config.yaml
dataset: "photos of plants and fungi (iNaturalist)"
image_size: 32
cond_dim: 128
fused_qkv: true
num_experts: 4
expert_mlp_ratio: 0.25
eps: 1e-08
precondition_frequency: 16
gradient_centralization: true
steps: 8800
warmup_steps: 1760
Rows from block 3 of a small class-conditioned image flow-matching model, named by matrix and row number. Rows with one number within an expert belong to one neuron, the router's apart. Each number is 200 + 30 x the weight over its row's rms, rounded and kept within 0 to 999. All counts start at 0.
Before each expert's rows are labels from the 100 images, of 14848 (inputs lightly noised), where the router gives the expert most weight on average: "patch colour" is the nearest of a few named colours to the mean colour under the peak. Only what is clearly more common there than usual is listed. The data: photos of plants and fungi (iNaturalist). In brackets: how many of the 100, against the usual share in percent.
# router: router (model.blocks.3.mlp.router.weight, 4x160, trained with AdamW), inputs 108-159
# up: expert up (model.blocks.3.mlp.up, 4x32x160), inputs 108-159
# down: expert down (model.blocks.3.mlp.down, 4x160x32, transposed), outputs 108-159

# expert 3
patch colour: white (74 vs 1.3)
router.3,207,194,179,239,209,217,190,214,184,220,187,209,150,239,151,161,163,179,140,146,214,235,196,193,192,190,163,217,183,183,176,217,237,197,229,195,248,173,186,212,201,168,246,211,255,188,190,169,229,177,215,247
up.0,198,194,182,202,199,188,241,210,217,167,189,179,173,270,217,189,178,227,218,194,171,227,212,177,201,221,200,195,135,206,203,227,220,238,187,209,184,234,212,256,213,242,205,189,190,153,226,164,210,266,172,215
down.0,256,212,194,200,202,193,233,186,192,186,217,159,184,168,244,159,229,192,199,171,193,206,198,215,263,201,223,199,147,197,202,183,215,137,164,176,206,229,228,250,193,230,200,235,239,247,190,126,200,185,200,193
up.1,211,213,199,242,207,211,161,235,202,206,179,236,187,234,140,180,187,219,136,195,200,177,209,218,216,218,229,241,182,196,202,197,255,174,212,188,204,156,157,203,176,191,194,160,259,250,241,232,236,210,222,255
down.1,177,168,197,215,192,188,135,221,169,174,150,128,230,207,259,200,195,231,228,185,159,200,207,235,204,227,184,201,190,174,133,198,198,264,205,202,167,256,205,186,237,155,195,198,204,165,209,183,216,246,173,222
up.2,177,209,179,208,192,166,205,177,183,203,200,163,216,181,188,170,227,207,144,181,175,183,231,137,185,167,245,172,195,191,201,178,208,171,249,217,169,192,199,190,191,164,185,223,170,204,198,254,198,231,227,198
down.2,268,209,204,218,211,275,180,181,205,214,183,203,217,261,205,199,198,177,174,186,204,190,205,273,259,278,194,227,175,186,194,200,128,161,198,240,180,215,187,180,200,204,231,231,178,265,199,168,144,273,194,186
up.3,167,220,201,181,200,182,204,200,201,198,202,211,162,258,194,182,182,213,230,221,243,227,207,177,168,185,160,192,210,202,169,204,149,176,173,137,221,216,208,218,190,180,229,167,169,151,189,202,199,184,173,175
down.3,146,187,185,207,171,207,203,174,202,199,218,229,186,202,196,227,215,255,208,194,179,172,177,200,211,130,234,231,145,232,152,199,166,196,190,162,211,246,171,217,191,222,171,208,153,235,210,211,166,163,154,190
up.4,156,202,200,193,185,167,209,187,200,205,193,196,233,130,158,206,169,242,155,248,202,191,174,224,173,198,202,213,206,170,204,281,224,171,188,123,245,185,233,231,168,216,243,181,209,116,218,224,211,152,181,201
down.4,294,210,230,214,185,200,131,225,138,200,191,211,240,178,172,171,204,211,218,161,225,130,175,192,218,152,236,173,234,173,215,223,175,219,173,211,157,208,234,226,211,212,203,233,209,289,208,208,225,221,214,228
up.5,219,174,228,191,236,238,134,221,192,175,175,190,254,225,205,164,200,208,172,185,208,255,203,180,207,185,224,221,200,222,196,167,200,204,229,287,146,233,189,223,181,220,126,175,211,245,192,219,255,209,179,248
down.5,181,218,221,214,231,165,227,218,183,184,218,181,198,170,241,162,200,190,188,162,197,132,195,241,195,170,205,192,163,237,199,187,217,203,225,270,188,179,225,212,227,216,109,203,214,194,166,226,225,240,206,221
up.6,170,228,202,218,185,216,201,293,165,194,213,153,174,219,193,98,197,181,215,163,179,215,196,156,226,159,219,193,160,209,170,163,170,195,227,217,213,173,191,202,202,231,197,208,192,208,182,211,187,177,251,223
down.6,157,176,196,184,145,204,193,220,258,157,210,213,224,215,194,145,190,157,205,159,188,188,226,180,159,152,226,157,210,196,162,209,205,147,233,178,196,155,152,179,238,283,247,196,188,177,176,145,162,146,198,181
up.7,160,219,247,210,194,192,158,145,206,193,150,248,261,212,177,189,199,222,155,208,232,206,186,193,162,165,231,226,202,174,181,258,243,196,219,222,203,193,232,218,136,163,152,154,205,171,229,199,254,181,179,199
down.7,236,218,183,219,198,216,165,168,229,206,182,170,188,199,211,225,192,203,176,228,209,215,208,232,195,216,190,211,258,188,181,198,202,76,221,196,189,192,209,224,179,193,133,190,211,210,165,150,188,182,191,174
up.8,189,181,211,208,208,205,281,183,203,188,171,242,200,245,223,188,195,173,206,222,251,200,218,168,213,179,208,245,196,173,197,236,214,195,233,221,227,179,189,217,180,171,199,163,177,140,156,158,226,178,240,174
down.8,191,225,174,222,205,212,160,170,151,237,236,209,169,175,228,176,173,215,160,185,179,224,239,187,208,178,176,181,217,179,220,199,143,176,209,191,179,198,183,211,166,205,213,218,198,192,206,208,207,183,249,154
up.9,195,161,164,202,147,200,168,184,197,206,201,204,158,128,187,184,246,248,197,213,211,154,203,168,213,223,178,211,168,199,185,208,196,143,199,173,193,208,236,150,220,180,252,193,181,184,207,204,187,200,200,185
down.9,177,236,245,212,232,203,203,190,190,225,198,202,187,193,231,180,216,158,176,194,213,178,184,256,231,225,168,213,226,181,247,208,199,147,198,230,208,166,218,211,165,180,150,236,231,194,186,230,205,212,225,182
up.10,177,218,185,221,192,232,176,129,147,202,188,204,153,157,202,185,203,122,229,221,242,233,218,231,167,199,223,229,166,146,155,239,197,196,214,211,203,241,210,210,150,214,197,201,200,178,204,198,177,213,185,237
down.10,165,180,219,189,168,196,228,200,218,199,215,220,239,200,200,217,187,204,213,206,202,159,173,227,199,195,216,219,201,225,175,184,171,204,228,189,156,199,196,142,189,214,220,222,223,226,232,225,219,167,189,204
up.11,214,189,203,223,181,190,229,208,195,156,174,188,209,192,234,190,199,235,201,187,158,198,210,252,204,218,177,232,166,220,177,199,253,240,135,187,193,217,198,211,195,254,196,201,213,179,214,117,241,184,165,191
down.11,222,202,245,223,166,176,190,214,192,128,143,169,184,198,264,218,169,212,166,200,164,250,255,197,174,237,210,201,227,180,199,212,203,212,110,160,190,144,258,142,238,175,203,213,137,121,168,142,199,166,220,232
up.12,181,172,257,219,178,203,180,213,219,225,153,178,188,159,173,159,216,239,167,154,218,193,190,212,223,192,188,204,164,179,147,191,205,178,210,205,223,191,203,212,197,163,221,183,213,146,214,221,230,216,157,162
down.12,214,168,206,200,245,188,212,217,184,213,183,225,230,248,186,245,202,149,184,184,147,224,235,152,161,177,180,196,215,203,205,181,169,202,165,243,230,250,188,171,260,190,220,217,222,231,242,197,182,218,228,208
up.13,241,257,184,175,197,146,241,116,213,187,189,181,214,223,190,188,216,228,194,223,101,205,207,145,226,172,218,202,192,187,180,218,180,166,244,152,206,141,216,221,189,203,229,162,206,221,166,179,245,154,155,211
down.13,167,263,216,168,208,180,220,153,234,140,188,245,163,178,168,215,194,246,199,208,220,202,199,168,189,203,175,211,191,253,161,191,183,229,226,153,184,176,158,221,176,186,183,147,258,194,194,214,187,151,184,218
up.14,214,210,153,191,247,204,184,215,204,207,191,242,175,220,153,239,207,183,189,189,258,253,230,172,158,174,137,158,182,195,172,217,204,164,212,212,205,205,183,268,144,238,237,127,228,179,191,259,237,257,195,216
down.14,221,201,167,229,157,228,198,207,159,227,217,227,180,207,146,200,201,209,215,183,207,122,226,227,208,183,209,180,197,207,220,215,208,266,259,210,212,172,206,172,211,188,204,203,205,221,175,284,236,211,202,208

# expert 2
patch colour: grey (82 vs 44.9)
router.2,195,198,215,226,206,184,154,207,180,162,217,173,174,161,203,200,197,214,255,180,173,189,249,183,265,234,232,166,231,144,243,194,177,203,217,181,230,141,263,162,190,210,223,255,175,218,209,209,186,230,163,203
up.0,188,180,200,220,178,213,153,222,157,188,176,157,217,240,170,162,236,165,176,180,237,236,222,142,140,187,206,246,177,241,173,253,237,198,165,219,149,210,209,245,217,236,158,165,214,180,273,213,245,218,224,190
down.0,167,195,222,209,229,225,213,250,209,133,156,221,185,213,236,186,180,238,214,168,216,248,235,217,172,192,155,234,236,202,149,210,194,206,227,234,228,221,175,252,219,254,140,204,213,198,189,192,168,226,170,221
up.1,210,225,174,228,167,230,172,223,221,175,160,192,193,210,215,207,175,204,164,247,172,167,220,238,220,239,272,211,165,241,194,260,203,111,164,195,273,144,243,173,148,219,219,170,178,176,213,226,215,183,180,212
down.1,236,204,160,185,283,222,187,195,210,214,231,181,237,218,185,167,202,184,214,171,165,217,230,192,205,246,144,198,192,197,219,192,212,204,274,200,190,170,177,200,162,233,230,104,237,220,184,197,250,262,192,230
up.2,229,241,219,213,165,195,217,189,199,176,198,177,213,206,135,168,237,237,150,180,169,170,219,176,144,191,253,211,187,190,170,207,218,123,145,211,188,181,208,261,201,174,181,199,230,160,198,224,231,215,198,203
down.2,172,145,199,208,182,181,218,246,153,180,217,208,180,163,203,213,243,197,212,215,255,136,186,184,160,195,247,202,233,227,237,207,194,148,200,195,237,214,157,261,228,183,198,180,207,212,205,177,223,230,230,193
up.3,204,224,199,206,170,189,170,219,151,213,203,256,200,245,180,182,196,208,170,231,162,156,210,176,183,195,275,211,182,244,194,237,273,176,160,211,233,185,200,199,168,192,167,222,194,207,212,206,205,168,245,182
down.3,151,194,196,242,172,174,196,219,219,178,201,179,163,218,201,215,185,188,189,183,211,192,244,213,179,209,249,221,202,267,191,190,175,230,171,229,221,218,173,187,176,187,187,193,185,209,280,246,224,208,275,160
up.4,197,202,212,220,222,164,168,207,191,246,197,237,242,209,210,173,193,228,172,225,172,221,239,227,248,203,146,203,220,189,206,235,191,169,176,167,268,189,179,215,154,194,209,156,228,221,191,218,203,170,213,235
down.4,121,213,197,169,235,237,198,200,145,205,165,141,207,212,215,157,169,113,209,150,166,180,183,224,236,225,184,220,162,169,247,192,221,213,155,241,148,196,209,183,108,193,161,193,209,234,165,195,198,163,166,207
up.5,112,174,159,218,201,204,206,230,227,151,198,217,251,209,178,178,191,141,172,155,170,88,196,227,210,231,240,180,181,184,180,215,191,190,223,174,212,194,168,227,223,242,206,189,203,198,222,180,213,271,205,212
down.5,198,207,233,200,227,216,170,211,130,227,226,215,242,219,202,185,262,159,195,200,194,238,221,192,197,216,169,143,174,179,196,235,236,245,148,229,208,210,234,196,222,167,218,133,183,174,270,206,220,186,150,226
up.6,161,215,162,161,208,206,239,197,224,192,193,168,239,204,164,164,263,219,197,185,222,193,184,179,186,168,222,216,170,150,170,233,150,196,235,182,183,215,199,233,191,220,199,165,183,208,193,120,214,243,189,243
down.6,173,206,169,191,204,191,195,187,163,168,232,227,246,199,244,183,193,213,194,211,209,210,214,190,182,187,172,197,194,168,199,177,244,210,215,160,194,180,228,197,212,216,194,173,189,221,82,167,145,249,221,211
up.7,146,198,201,225,174,174,192,194,212,168,170,195,240,260,177,221,204,247,183,154,158,140,214,234,205,231,194,244,146,247,176,243,241,222,157,217,246,189,249,196,204,173,196,171,189,196,210,145,244,197,212,210
down.7,191,241,204,201,226,202,192,193,165,219,191,195,204,189,193,204,200,251,182,162,187,231,190,205,242,214,156,224,167,202,151,211,254,230,226,216,189,179,218,198,219,175,221,160,203,147,205,192,206,172,146,242
up.8,178,184,209,181,160,243,205,206,194,167,205,138,271,205,208,200,233,161,180,127,209,153,181,223,129,173,182,201,160,224,168,206,185,174,144,215,151,200,211,229,206,250,201,219,213,206,166,193,217,186,152,192
down.8,169,185,198,208,143,206,169,202,233,218,154,203,135,173,216,203,185,243,193,213,220,254,189,198,139,225,201,170,235,203,186,207,225,168,232,142,259,226,221,203,195,190,170,156,159,211,219,144,257,172,141,181
up.9,186,203,216,197,152,188,147,237,181,187,215,195,214,230,178,161,228,220,186,179,224,181,185,187,199,203,219,215,143,214,191,237,222,200,227,197,210,184,249,231,230,248,197,220,214,221,197,131,220,213,149,278
down.9,179,185,141,250,188,147,216,184,175,224,219,205,163,205,204,251,217,233,192,206,190,207,159,194,191,175,246,201,220,151,138,205,175,172,226,170,184,209,210,233,261,183,184,219,225,203,167,127,224,193,216,137
up.10,150,185,261,213,211,186,178,252,150,216,202,224,182,184,176,189,213,205,183,162,189,187,181,194,180,136,224,214,159,264,195,235,194,195,204,192,196,218,230,254,214,244,177,202,199,112,226,177,209,170,182,168
down.10,203,215,190,220,158,243,215,212,220,205,204,191,201,207,162,222,195,200,223,212,232,173,170,193,192,192,264,194,192,210,181,220,149,160,199,209,212,215,173,186,249,219,214,218,208,232,228,214,184,221,229,196
up.11,203,225,133,195,216,150,251,152,208,202,178,202,215,179,191,136,264,234,188,234,216,214,233,142,171,137,220,211,200,167,188,195,165,186,263,195,184,191,196,222,166,168,208,180,238,195,168,196,245,247,205,205
down.11,270,186,189,194,210,207,215,182,209,180,165,175,179,184,183,171,218,221,202,240,187,207,191,178,228,221,185,189,218,187,280,213,220,151,237,174,176,204,171,234,216,188,228,177,227,185,182,173,194,210,188,237
up.12,231,200,143,193,178,173,181,160,198,192,160,220,191,228,203,185,212,249,161,242,203,133,212,183,215,205,265,203,203,151,156,218,190,223,251,185,264,194,206,161,141,175,204,185,224,232,187,130,229,157,205,204
down.12,241,240,215,228,201,183,221,207,245,227,154,210,190,154,189,169,246,222,218,202,155,240,198,201,175,229,140,205,240,205,160,209,223,178,199,193,252,209,142,204,198,149,206,125,212,163,212,197,243,168,185,234
up.13,195,206,198,164,197,215,159,243,218,188,162,193,241,245,221,190,183,219,196,205,183,208,207,225,249,161,191,219,154,196,186,240,200,125,234,243,189,201,227,215,226,176,184,161,184,245,166,261,243,269,180,200
down.13,193,233,159,172,269,207,184,187,153,205,216,214,192,236,210,269,159,195,206,186,200,181,169,213,239,162,169,235,217,188,217,194,212,190,163,235,230,210,222,211,186,215,210,237,206,239,209,219,157,230,195,219
up.14,195,181,118,231,170,194,176,235,205,208,208,206,203,255,176,164,198,194,190,201,224,244,212,164,177,167,188,209,172,160,205,234,225,136,188,221,198,189,184,209,148,209,234,169,238,197,234,251,220,252,243,236
down.14,244,233,163,209,165,235,193,211,260,216,190,190,249,177,209,206,195,233,204,234,169,175,211,220,132,175,179,202,237,208,158,202,200,227,196,197,206,190,190,166,204,214,208,219,204,216,158,240,242,209,166,196

# expert 0
patch colour: green (52 vs 6.6)
router.0,175,187,206,235,202,137,202,168,212,243,252,220,220,233,237,237,210,235,204,231,212,210,198,190,208,231,188,225,212,247,220,225,267,225,184,238,183,237,174,201,204,146,201,220,194,211,174,206,184,195,152,165
up.0,198,198,164,281,220,188,246,162,221,181,196,220,191,240,216,216,219,221,189,240,215,159,227,214,188,203,208,269,148,234,184,166,239,267,179,237,217,217,200,220,163,164,212,148,211,190,234,196,216,195,172,230
down.0,282,209,250,138,236,196,216,199,151,218,136,173,214,223,183,189,249,192,197,267,193,253,158,195,187,220,156,170,188,216,237,184,253,234,215,204,182,198,181,208,208,183,180,161,186,148,188,211,243,232,190,284
up.1,183,247,172,185,234,197,177,218,169,210,174,146,217,219,152,119,244,232,181,194,225,168,227,145,180,161,258,231,171,214,174,251,156,149,199,171,193,191,197,260,230,210,144,215,195,230,182,217,221,173,207,236
down.1,207,90,220,246,160,207,168,230,226,185,247,203,192,204,160,198,210,202,187,209,159,113,220,181,163,153,265,190,180,259,193,175,212,183,229,241,178,155,112,262,237,201,189,232,212,229,161,187,194,190,159,182
up.2,217,255,216,235,196,151,225,249,179,195,216,108,244,216,202,178,205,194,186,175,240,223,279,180,180,194,182,201,210,186,175,213,161,152,196,140,216,247,200,158,171,216,177,201,198,198,210,184,205,218,238,205
down.2,161,210,203,230,234,168,213,157,177,195,202,136,217,205,204,204,198,129,173,159,217,208,208,214,171,176,199,203,203,180,205,179,181,225,221,185,174,221,200,143,170,185,216,199,204,216,221,199,222,138,231,196
up.3,195,212,185,198,188,194,194,194,180,212,186,180,200,265,193,179,290,239,235,203,261,194,276,125,213,166,221,187,218,182,173,177,188,208,192,195,160,216,187,206,203,179,155,229,168,217,211,201,167,230,212,195
down.3,191,175,213,214,186,199,212,191,206,207,186,174,168,200,184,166,171,206,103,177,215,205,232,164,201,208,217,231,201,179,201,179,183,230,220,155,146,202,221,185,211,208,168,235,192,201,217,227,158,205,210,189
up.4,171,234,216,220,191,165,212,148,181,180,158,227,225,226,192,184,263,195,250,193,233,177,295,219,193,171,251,210,201,210,200,249,205,180,173,177,172,233,185,240,241,160,139,204,174,187,212,204,205,224,211,228
down.4,220,208,216,266,208,221,182,129,179,211,201,201,214,169,196,214,188,230,127,229,192,176,224,193,217,206,207,225,201,197,216,200,200,225,165,196,178,158,199,257,200,175,205,194,198,199,173,215,188,185,158,159
up.5,230,217,251,178,215,217,223,207,208,239,211,170,208,239,184,168,213,193,183,182,238,182,171,203,189,159,198,226,159,246,207,224,204,207,166,190,208,209,167,251,196,193,174,224,165,266,149,199,220,240,158,182
down.5,217,202,193,179,251,222,185,169,172,245,182,169,183,185,198,216,197,184,209,166,207,197,152,224,169,163,230,213,209,202,146,217,168,177,180,232,140,279,257,234,246,220,197,275,201,184,237,201,154,212,235,206
up.6,166,170,192,205,206,223,232,256,223,204,209,169,237,225,172,164,195,227,206,199,275,263,252,152,223,143,212,205,143,169,183,213,203,172,189,225,132,218,182,250,154,178,197,164,166,220,228,266,227,243,258,147
down.6,200,214,172,184,164,216,184,184,186,262,167,223,212,194,161,212,142,194,218,217,215,193,232,195,215,160,139,183,178,175,190,193,208,210,145,235,245,184,198,220,184,228,246,117,221,193,216,221,225,229,211,236
up.7,178,183,167,193,195,190,180,189,202,148,208,153,205,257,209,197,221,246,180,194,174,207,226,181,212,228,207,210,174,209,160,222,232,188,206,183,215,210,249,210,182,156,197,162,210,159,262,168,254,209,167,217
down.7,172,174,181,165,222,182,186,224,175,192,213,261,242,204,191,211,228,239,196,165,208,223,205,188,209,139,264,188,200,169,235,217,167,200,159,222,195,228,227,182,194,294,228,225,219,156,208,150,227,196,185,192
up.8,205,268,209,219,159,188,184,151,183,170,260,178,142,184,196,173,305,202,203,167,187,147,186,171,166,221,203,211,256,235,181,228,210,188,178,168,204,231,188,272,221,239,220,183,173,166,194,168,216,204,210,194
down.8,158,186,204,202,170,204,211,232,210,164,179,173,183,176,228,237,271,193,212,174,206,210,227,215,162,245,198,226,203,204,149,196,211,195,215,209,278,194,265,220,182,185,234,222,248,203,207,175,216,168,176,224
up.9,239,198,190,157,205,230,185,217,163,175,200,163,235,268,192,181,250,208,213,203,217,150,229,196,182,167,238,228,231,222,167,219,206,181,195,187,194,214,192,196,212,236,190,183,170,264,292,222,217,253,187,218
down.9,196,170,132,238,193,187,201,195,245,235,225,202,215,202,196,196,252,249,218,245,213,229,161,182,151,163,219,183,173,226,196,193,230,188,226,187,206,132,89,217,198,132,183,211,221,192,192,201,215,226,218,200
up.10,149,97,182,264,215,247,158,222,171,207,233,233,202,223,195,189,197,223,152,205,312,212,189,222,212,228,185,215,191,221,179,233,177,181,209,201,161,231,205,156,192,196,192,168,212,231,227,207,207,137,214,187
down.10,186,154,204,161,229,213,231,231,218,248,168,189,183,116,235,263,212,195,244,212,210,185,149,216,185,214,180,199,219,171,211,226,216,207,219,194,241,185,184,171,135,181,165,201,190,182,198,196,211,158,210,155
up.11,241,246,202,209,192,169,190,197,217,187,220,163,165,210,179,197,190,208,184,152,155,172,222,208,199,214,230,224,178,226,180,237,229,177,161,199,239,180,211,207,139,201,204,176,201,198,247,296,208,188,161,125
down.11,205,215,228,221,190,208,231,219,199,150,148,171,203,226,222,135,201,191,217,191,150,191,244,210,192,224,146,189,201,210,201,212,211,209,183,191,224,214,173,203,235,205,215,187,203,160,175,243,156,255,235,176
up.12,152,225,190,200,193,279,178,217,182,182,189,177,247,222,207,192,238,206,213,183,202,214,281,240,245,163,184,214,207,234,160,248,186,169,183,216,130,204,217,163,194,215,177,195,198,242,194,207,246,171,235,255
down.12,198,206,193,195,237,274,182,239,189,201,199,220,212,193,233,247,199,160,206,190,218,189,180,227,227,213,148,218,237,150,203,212,190,200,158,121,210,227,209,140,157,187,207,205,190,234,246,186,222,182,226,175
up.13,149,191,166,267,241,191,206,178,223,178,168,251,189,140,171,207,167,179,181,218,208,235,157,251,200,216,212,144,155,164,220,149,229,219,181,216,226,235,207,209,233,230,215,169,215,211,163,187,202,196,213,245
down.13,198,165,199,223,179,211,173,211,219,218,214,224,198,174,184,191,132,225,191,201,232,134,165,208,246,167,241,173,291,183,143,191,144,221,207,200,212,218,218,204,190,236,137,253,210,219,213,187,186,154,190,151
up.14,181,175,229,192,194,205,203,193,204,164,223,165,169,195,215,182,221,236,211,191,163,208,190,180,142,227,226,199,205,204,216,180,175,201,168,222,207,206,210,262,175,237,197,215,222,153,176,214,204,127,185,188
down.14,163,229,254,221,187,215,203,243,215,175,216,233,221,185,170,167,232,227,203,187,194,238,203,207,239,231,211,168,203,223,190,188,227,233,224,168,230,199,235,206,203,172,207,197,163,159,201,160,131,192,170,174

# expert 1
patch colour: black (87 vs 5.2)
router.1,227,203,146,155,218,225,232,212,196,161,224,208,214,151,192,181,270,219,240,182,222,179,234,218,181,171,224,160,207,202,178,193,143,177,209,182,224,191,191,209,188,266,176,167,168,200,239,182,200,193,221,206
up.0,190,208,218,180,194,180,148,244,164,207,190,212,211,229,188,159,181,246,210,214,165,217,203,206,277,186,211,200,225,204,168,200,154,198,201,163,234,194,171,149,153,168,195,131,172,240,218,204,214,166,237,221
down.0,196,174,205,193,201,179,186,213,151,178,172,194,122,171,247,184,226,216,222,214,195,186,199,184,145,208,154,207,221,195,151,195,233,194,220,232,285,222,145,231,230,210,174,145,147,196,263,193,231,170,181,218
up.1,190,237,189,182,182,211,234,144,176,184,162,194,189,165,185,207,211,215,202,246,220,251,198,200,182,143,233,199,186,191,176,211,223,183,182,153,216,160,211,222,157,230,169,212,196,160,230,198,191,149,210,159
down.1,222,251,219,197,148,200,126,214,214,189,179,149,204,221,232,189,235,226,186,237,225,222,182,255,210,186,227,196,207,203,233,189,180,215,259,193,142,181,234,181,156,207,206,232,210,249,199,168,188,162,180,215
up.2,219,194,128,215,185,241,206,207,165,165,200,219,226,215,197,237,138,214,221,202,237,220,226,217,216,226,180,194,175,222,201,207,173,198,199,239,208,212,184,200,148,207,202,167,204,228,157,241,173,217,206,177
down.2,175,215,173,214,171,181,187,205,155,221,253,256,183,216,176,282,260,267,237,212,240,191,172,204,232,172,253,168,184,234,173,215,162,237,209,240,218,187,217,213,216,216,251,200,210,196,113,163,211,200,132,192
up.3,227,202,198,171,190,230,178,256,188,191,204,183,135,213,169,160,264,197,215,163,177,155,201,182,205,188,202,216,187,234,217,206,188,182,216,170,185,217,229,195,240,228,193,210,169,154,225,249,158,183,202,215
down.3,169,178,213,184,255,201,211,220,249,184,183,176,195,163,174,178,200,232,186,180,183,193,206,165,174,172,245,235,184,218,176,172,177,228,209,202,152,214,173,201,194,210,212,247,136,219,254,270,155,188,215,187
up.4,212,258,165,160,205,208,162,165,212,197,189,216,191,145,204,226,251,163,200,238,198,193,199,184,172,220,183,183,204,200,197,165,214,214,182,162,207,175,168,227,264,234,219,185,265,230,175,195,190,168,221,165
down.4,182,176,176,201,169,242,252,210,205,180,241,223,156,233,137,179,150,202,187,157,212,224,226,140,173,229,198,231,239,156,166,194,223,174,164,158,249,259,185,153,186,229,182,163,217,187,174,175,165,131,213,213
up.5,207,228,192,199,242,171,212,206,225,218,150,208,150,241,203,178,260,184,208,131,199,175,242,203,179,161,157,220,183,189,179,184,205,202,162,177,220,165,220,202,261,219,236,215,229,174,155,220,208,189,199,149
down.5,208,214,186,192,229,202,179,169,204,197,202,188,248,259,175,190,192,186,180,138,238,158,189,146,197,174,206,243,207,155,186,197,193,236,207,226,189,238,191,211,168,191,215,234,174,174,200,201,222,222,181,187
up.6,202,188,236,195,234,183,227,159,162,232,215,262,197,222,210,166,223,154,209,241,190,158,241,232,167,204,257,196,235,156,194,208,206,168,180,192,163,233,119,227,153,186,199,186,174,175,189,222,190,166,239,168
down.6,228,215,238,171,175,210,168,204,246,158,244,193,183,139,199,231,180,198,239,245,229,191,205,140,226,166,225,174,179,200,204,160,142,164,132,203,204,194,206,194,172,171,194,177,221,128,244,260,269,168,232,184
up.7,185,138,199,220,192,214,235,220,194,234,184,188,154,217,212,162,226,244,195,209,211,124,214,233,211,198,133,213,165,197,209,183,188,187,197,226,146,223,207,220,204,192,206,210,184,210,203,198,205,224,174,170
down.7,136,167,199,207,216,205,239,231,193,204,214,217,188,228,175,221,232,214,191,199,210,161,194,226,140,198,233,195,134,243,207,199,206,212,224,236,134,212,158,160,179,222,201,230,238,273,210,221,201,233,128,203
up.8,195,206,244,208,209,202,176,231,195,178,199,151,137,245,186,238,201,207,181,162,181,212,233,164,206,203,131,232,141,253,195,226,213,166,200,249,203,134,213,235,192,221,202,148,214,234,216,193,246,175,185,191
down.8,181,200,212,170,231,218,189,234,191,224,201,270,170,209,172,251,226,219,232,214,203,176,217,184,256,171,245,172,210,245,217,179,177,192,183,309,221,205,138,192,190,233,220,232,196,244,177,211,209,234,186,205
up.9,187,201,246,219,159,226,202,193,172,155,194,143,174,213,189,184,235,158,168,170,198,183,150,187,161,239,142,213,148,234,202,179,207,221,166,196,194,204,204,273,213,282,231,197,217,175,216,178,200,234,137,178
down.9,231,157,231,235,175,221,219,185,197,143,174,179,147,208,266,161,147,226,215,208,181,254,221,211,156,248,198,199,255,213,204,215,170,136,177,185,217,185,204,234,242,149,213,186,183,179,187,187,159,219,243,206
up.10,232,206,199,190,187,252,226,236,192,192,190,175,236,206,180,209,268,199,189,166,164,187,209,210,256,228,215,206,208,258,201,194,202,199,180,198,228,216,247,187,231,223,193,187,221,179,154,215,211,223,184,196
down.10,211,217,178,233,238,176,240,179,195,176,215,217,210,212,177,208,158,228,182,147,255,213,149,141,176,136,220,209,175,253,181,195,229,182,214,263,183,203,235,278,242,192,202,261,188,214,126,183,192,172,259,263
up.11,192,198,241,217,215,180,198,200,203,210,222,188,198,187,237,177,269,199,205,210,174,290,237,180,198,184,246,205,159,203,177,226,195,227,237,182,210,218,183,198,220,198,138,161,218,228,203,218,192,205,234,256
down.11,210,201,263,213,250,174,237,207,163,148,175,154,190,206,176,193,204,248,185,233,185,184,171,229,147,219,156,218,233,186,132,212,185,173,204,171,159,193,196,197,190,134,154,185,236,147,237,208,247,218,189,206
up.12,157,178,172,193,159,174,206,174,190,286,180,191,211,232,178,159,195,159,195,149,217,205,196,185,201,213,189,217,155,188,171,210,222,199,267,193,178,237,227,229,200,225,182,208,171,209,155,110,217,241,199,217
down.12,172,237,198,174,173,199,225,200,185,200,214,243,228,220,242,216,220,195,183,242,210,216,171,173,191,205,189,202,195,145,212,183,215,210,212,174,227,192,189,213,210,157,237,192,238,162,165,138,164,240,213,218
up.13,204,207,211,207,202,175,176,240,155,155,207,184,219,214,198,189,252,155,180,189,213,229,175,210,209,198,207,199,215,167,210,165,153,183,227,198,187,225,203,239,140,246,136,169,197,221,238,151,241,229,200,208
down.13,172,185,190,171,217,222,211,229,142,217,203,221,178,231,198,232,209,113,183,141,185,162,185,241,221,218,182,185,201,201,173,200,207,180,201,239,180,225,223,154,230,239,178,172,169,187,188,159,216,251,153,170
up.14,229,248,220,180,208,204,194,152,190,171,213,203,208,152,188,191,157,233,209,188,200,234,131,187,165,144,244,200,213,219,212,213,196,193,213,159,246,194,185,240,142,235,207,203,215,143,228,206,208,182,212,172
down.14,186,242,197,203,206,197,155,201,189,184,230,195,216,202,209,248,227,202,198,228,230,193,183,251,221,189,189,210,193,213,217,204,188,188,167,147,209,176,220,161,167,220,212,211,195,262,202,205,198,180,201,201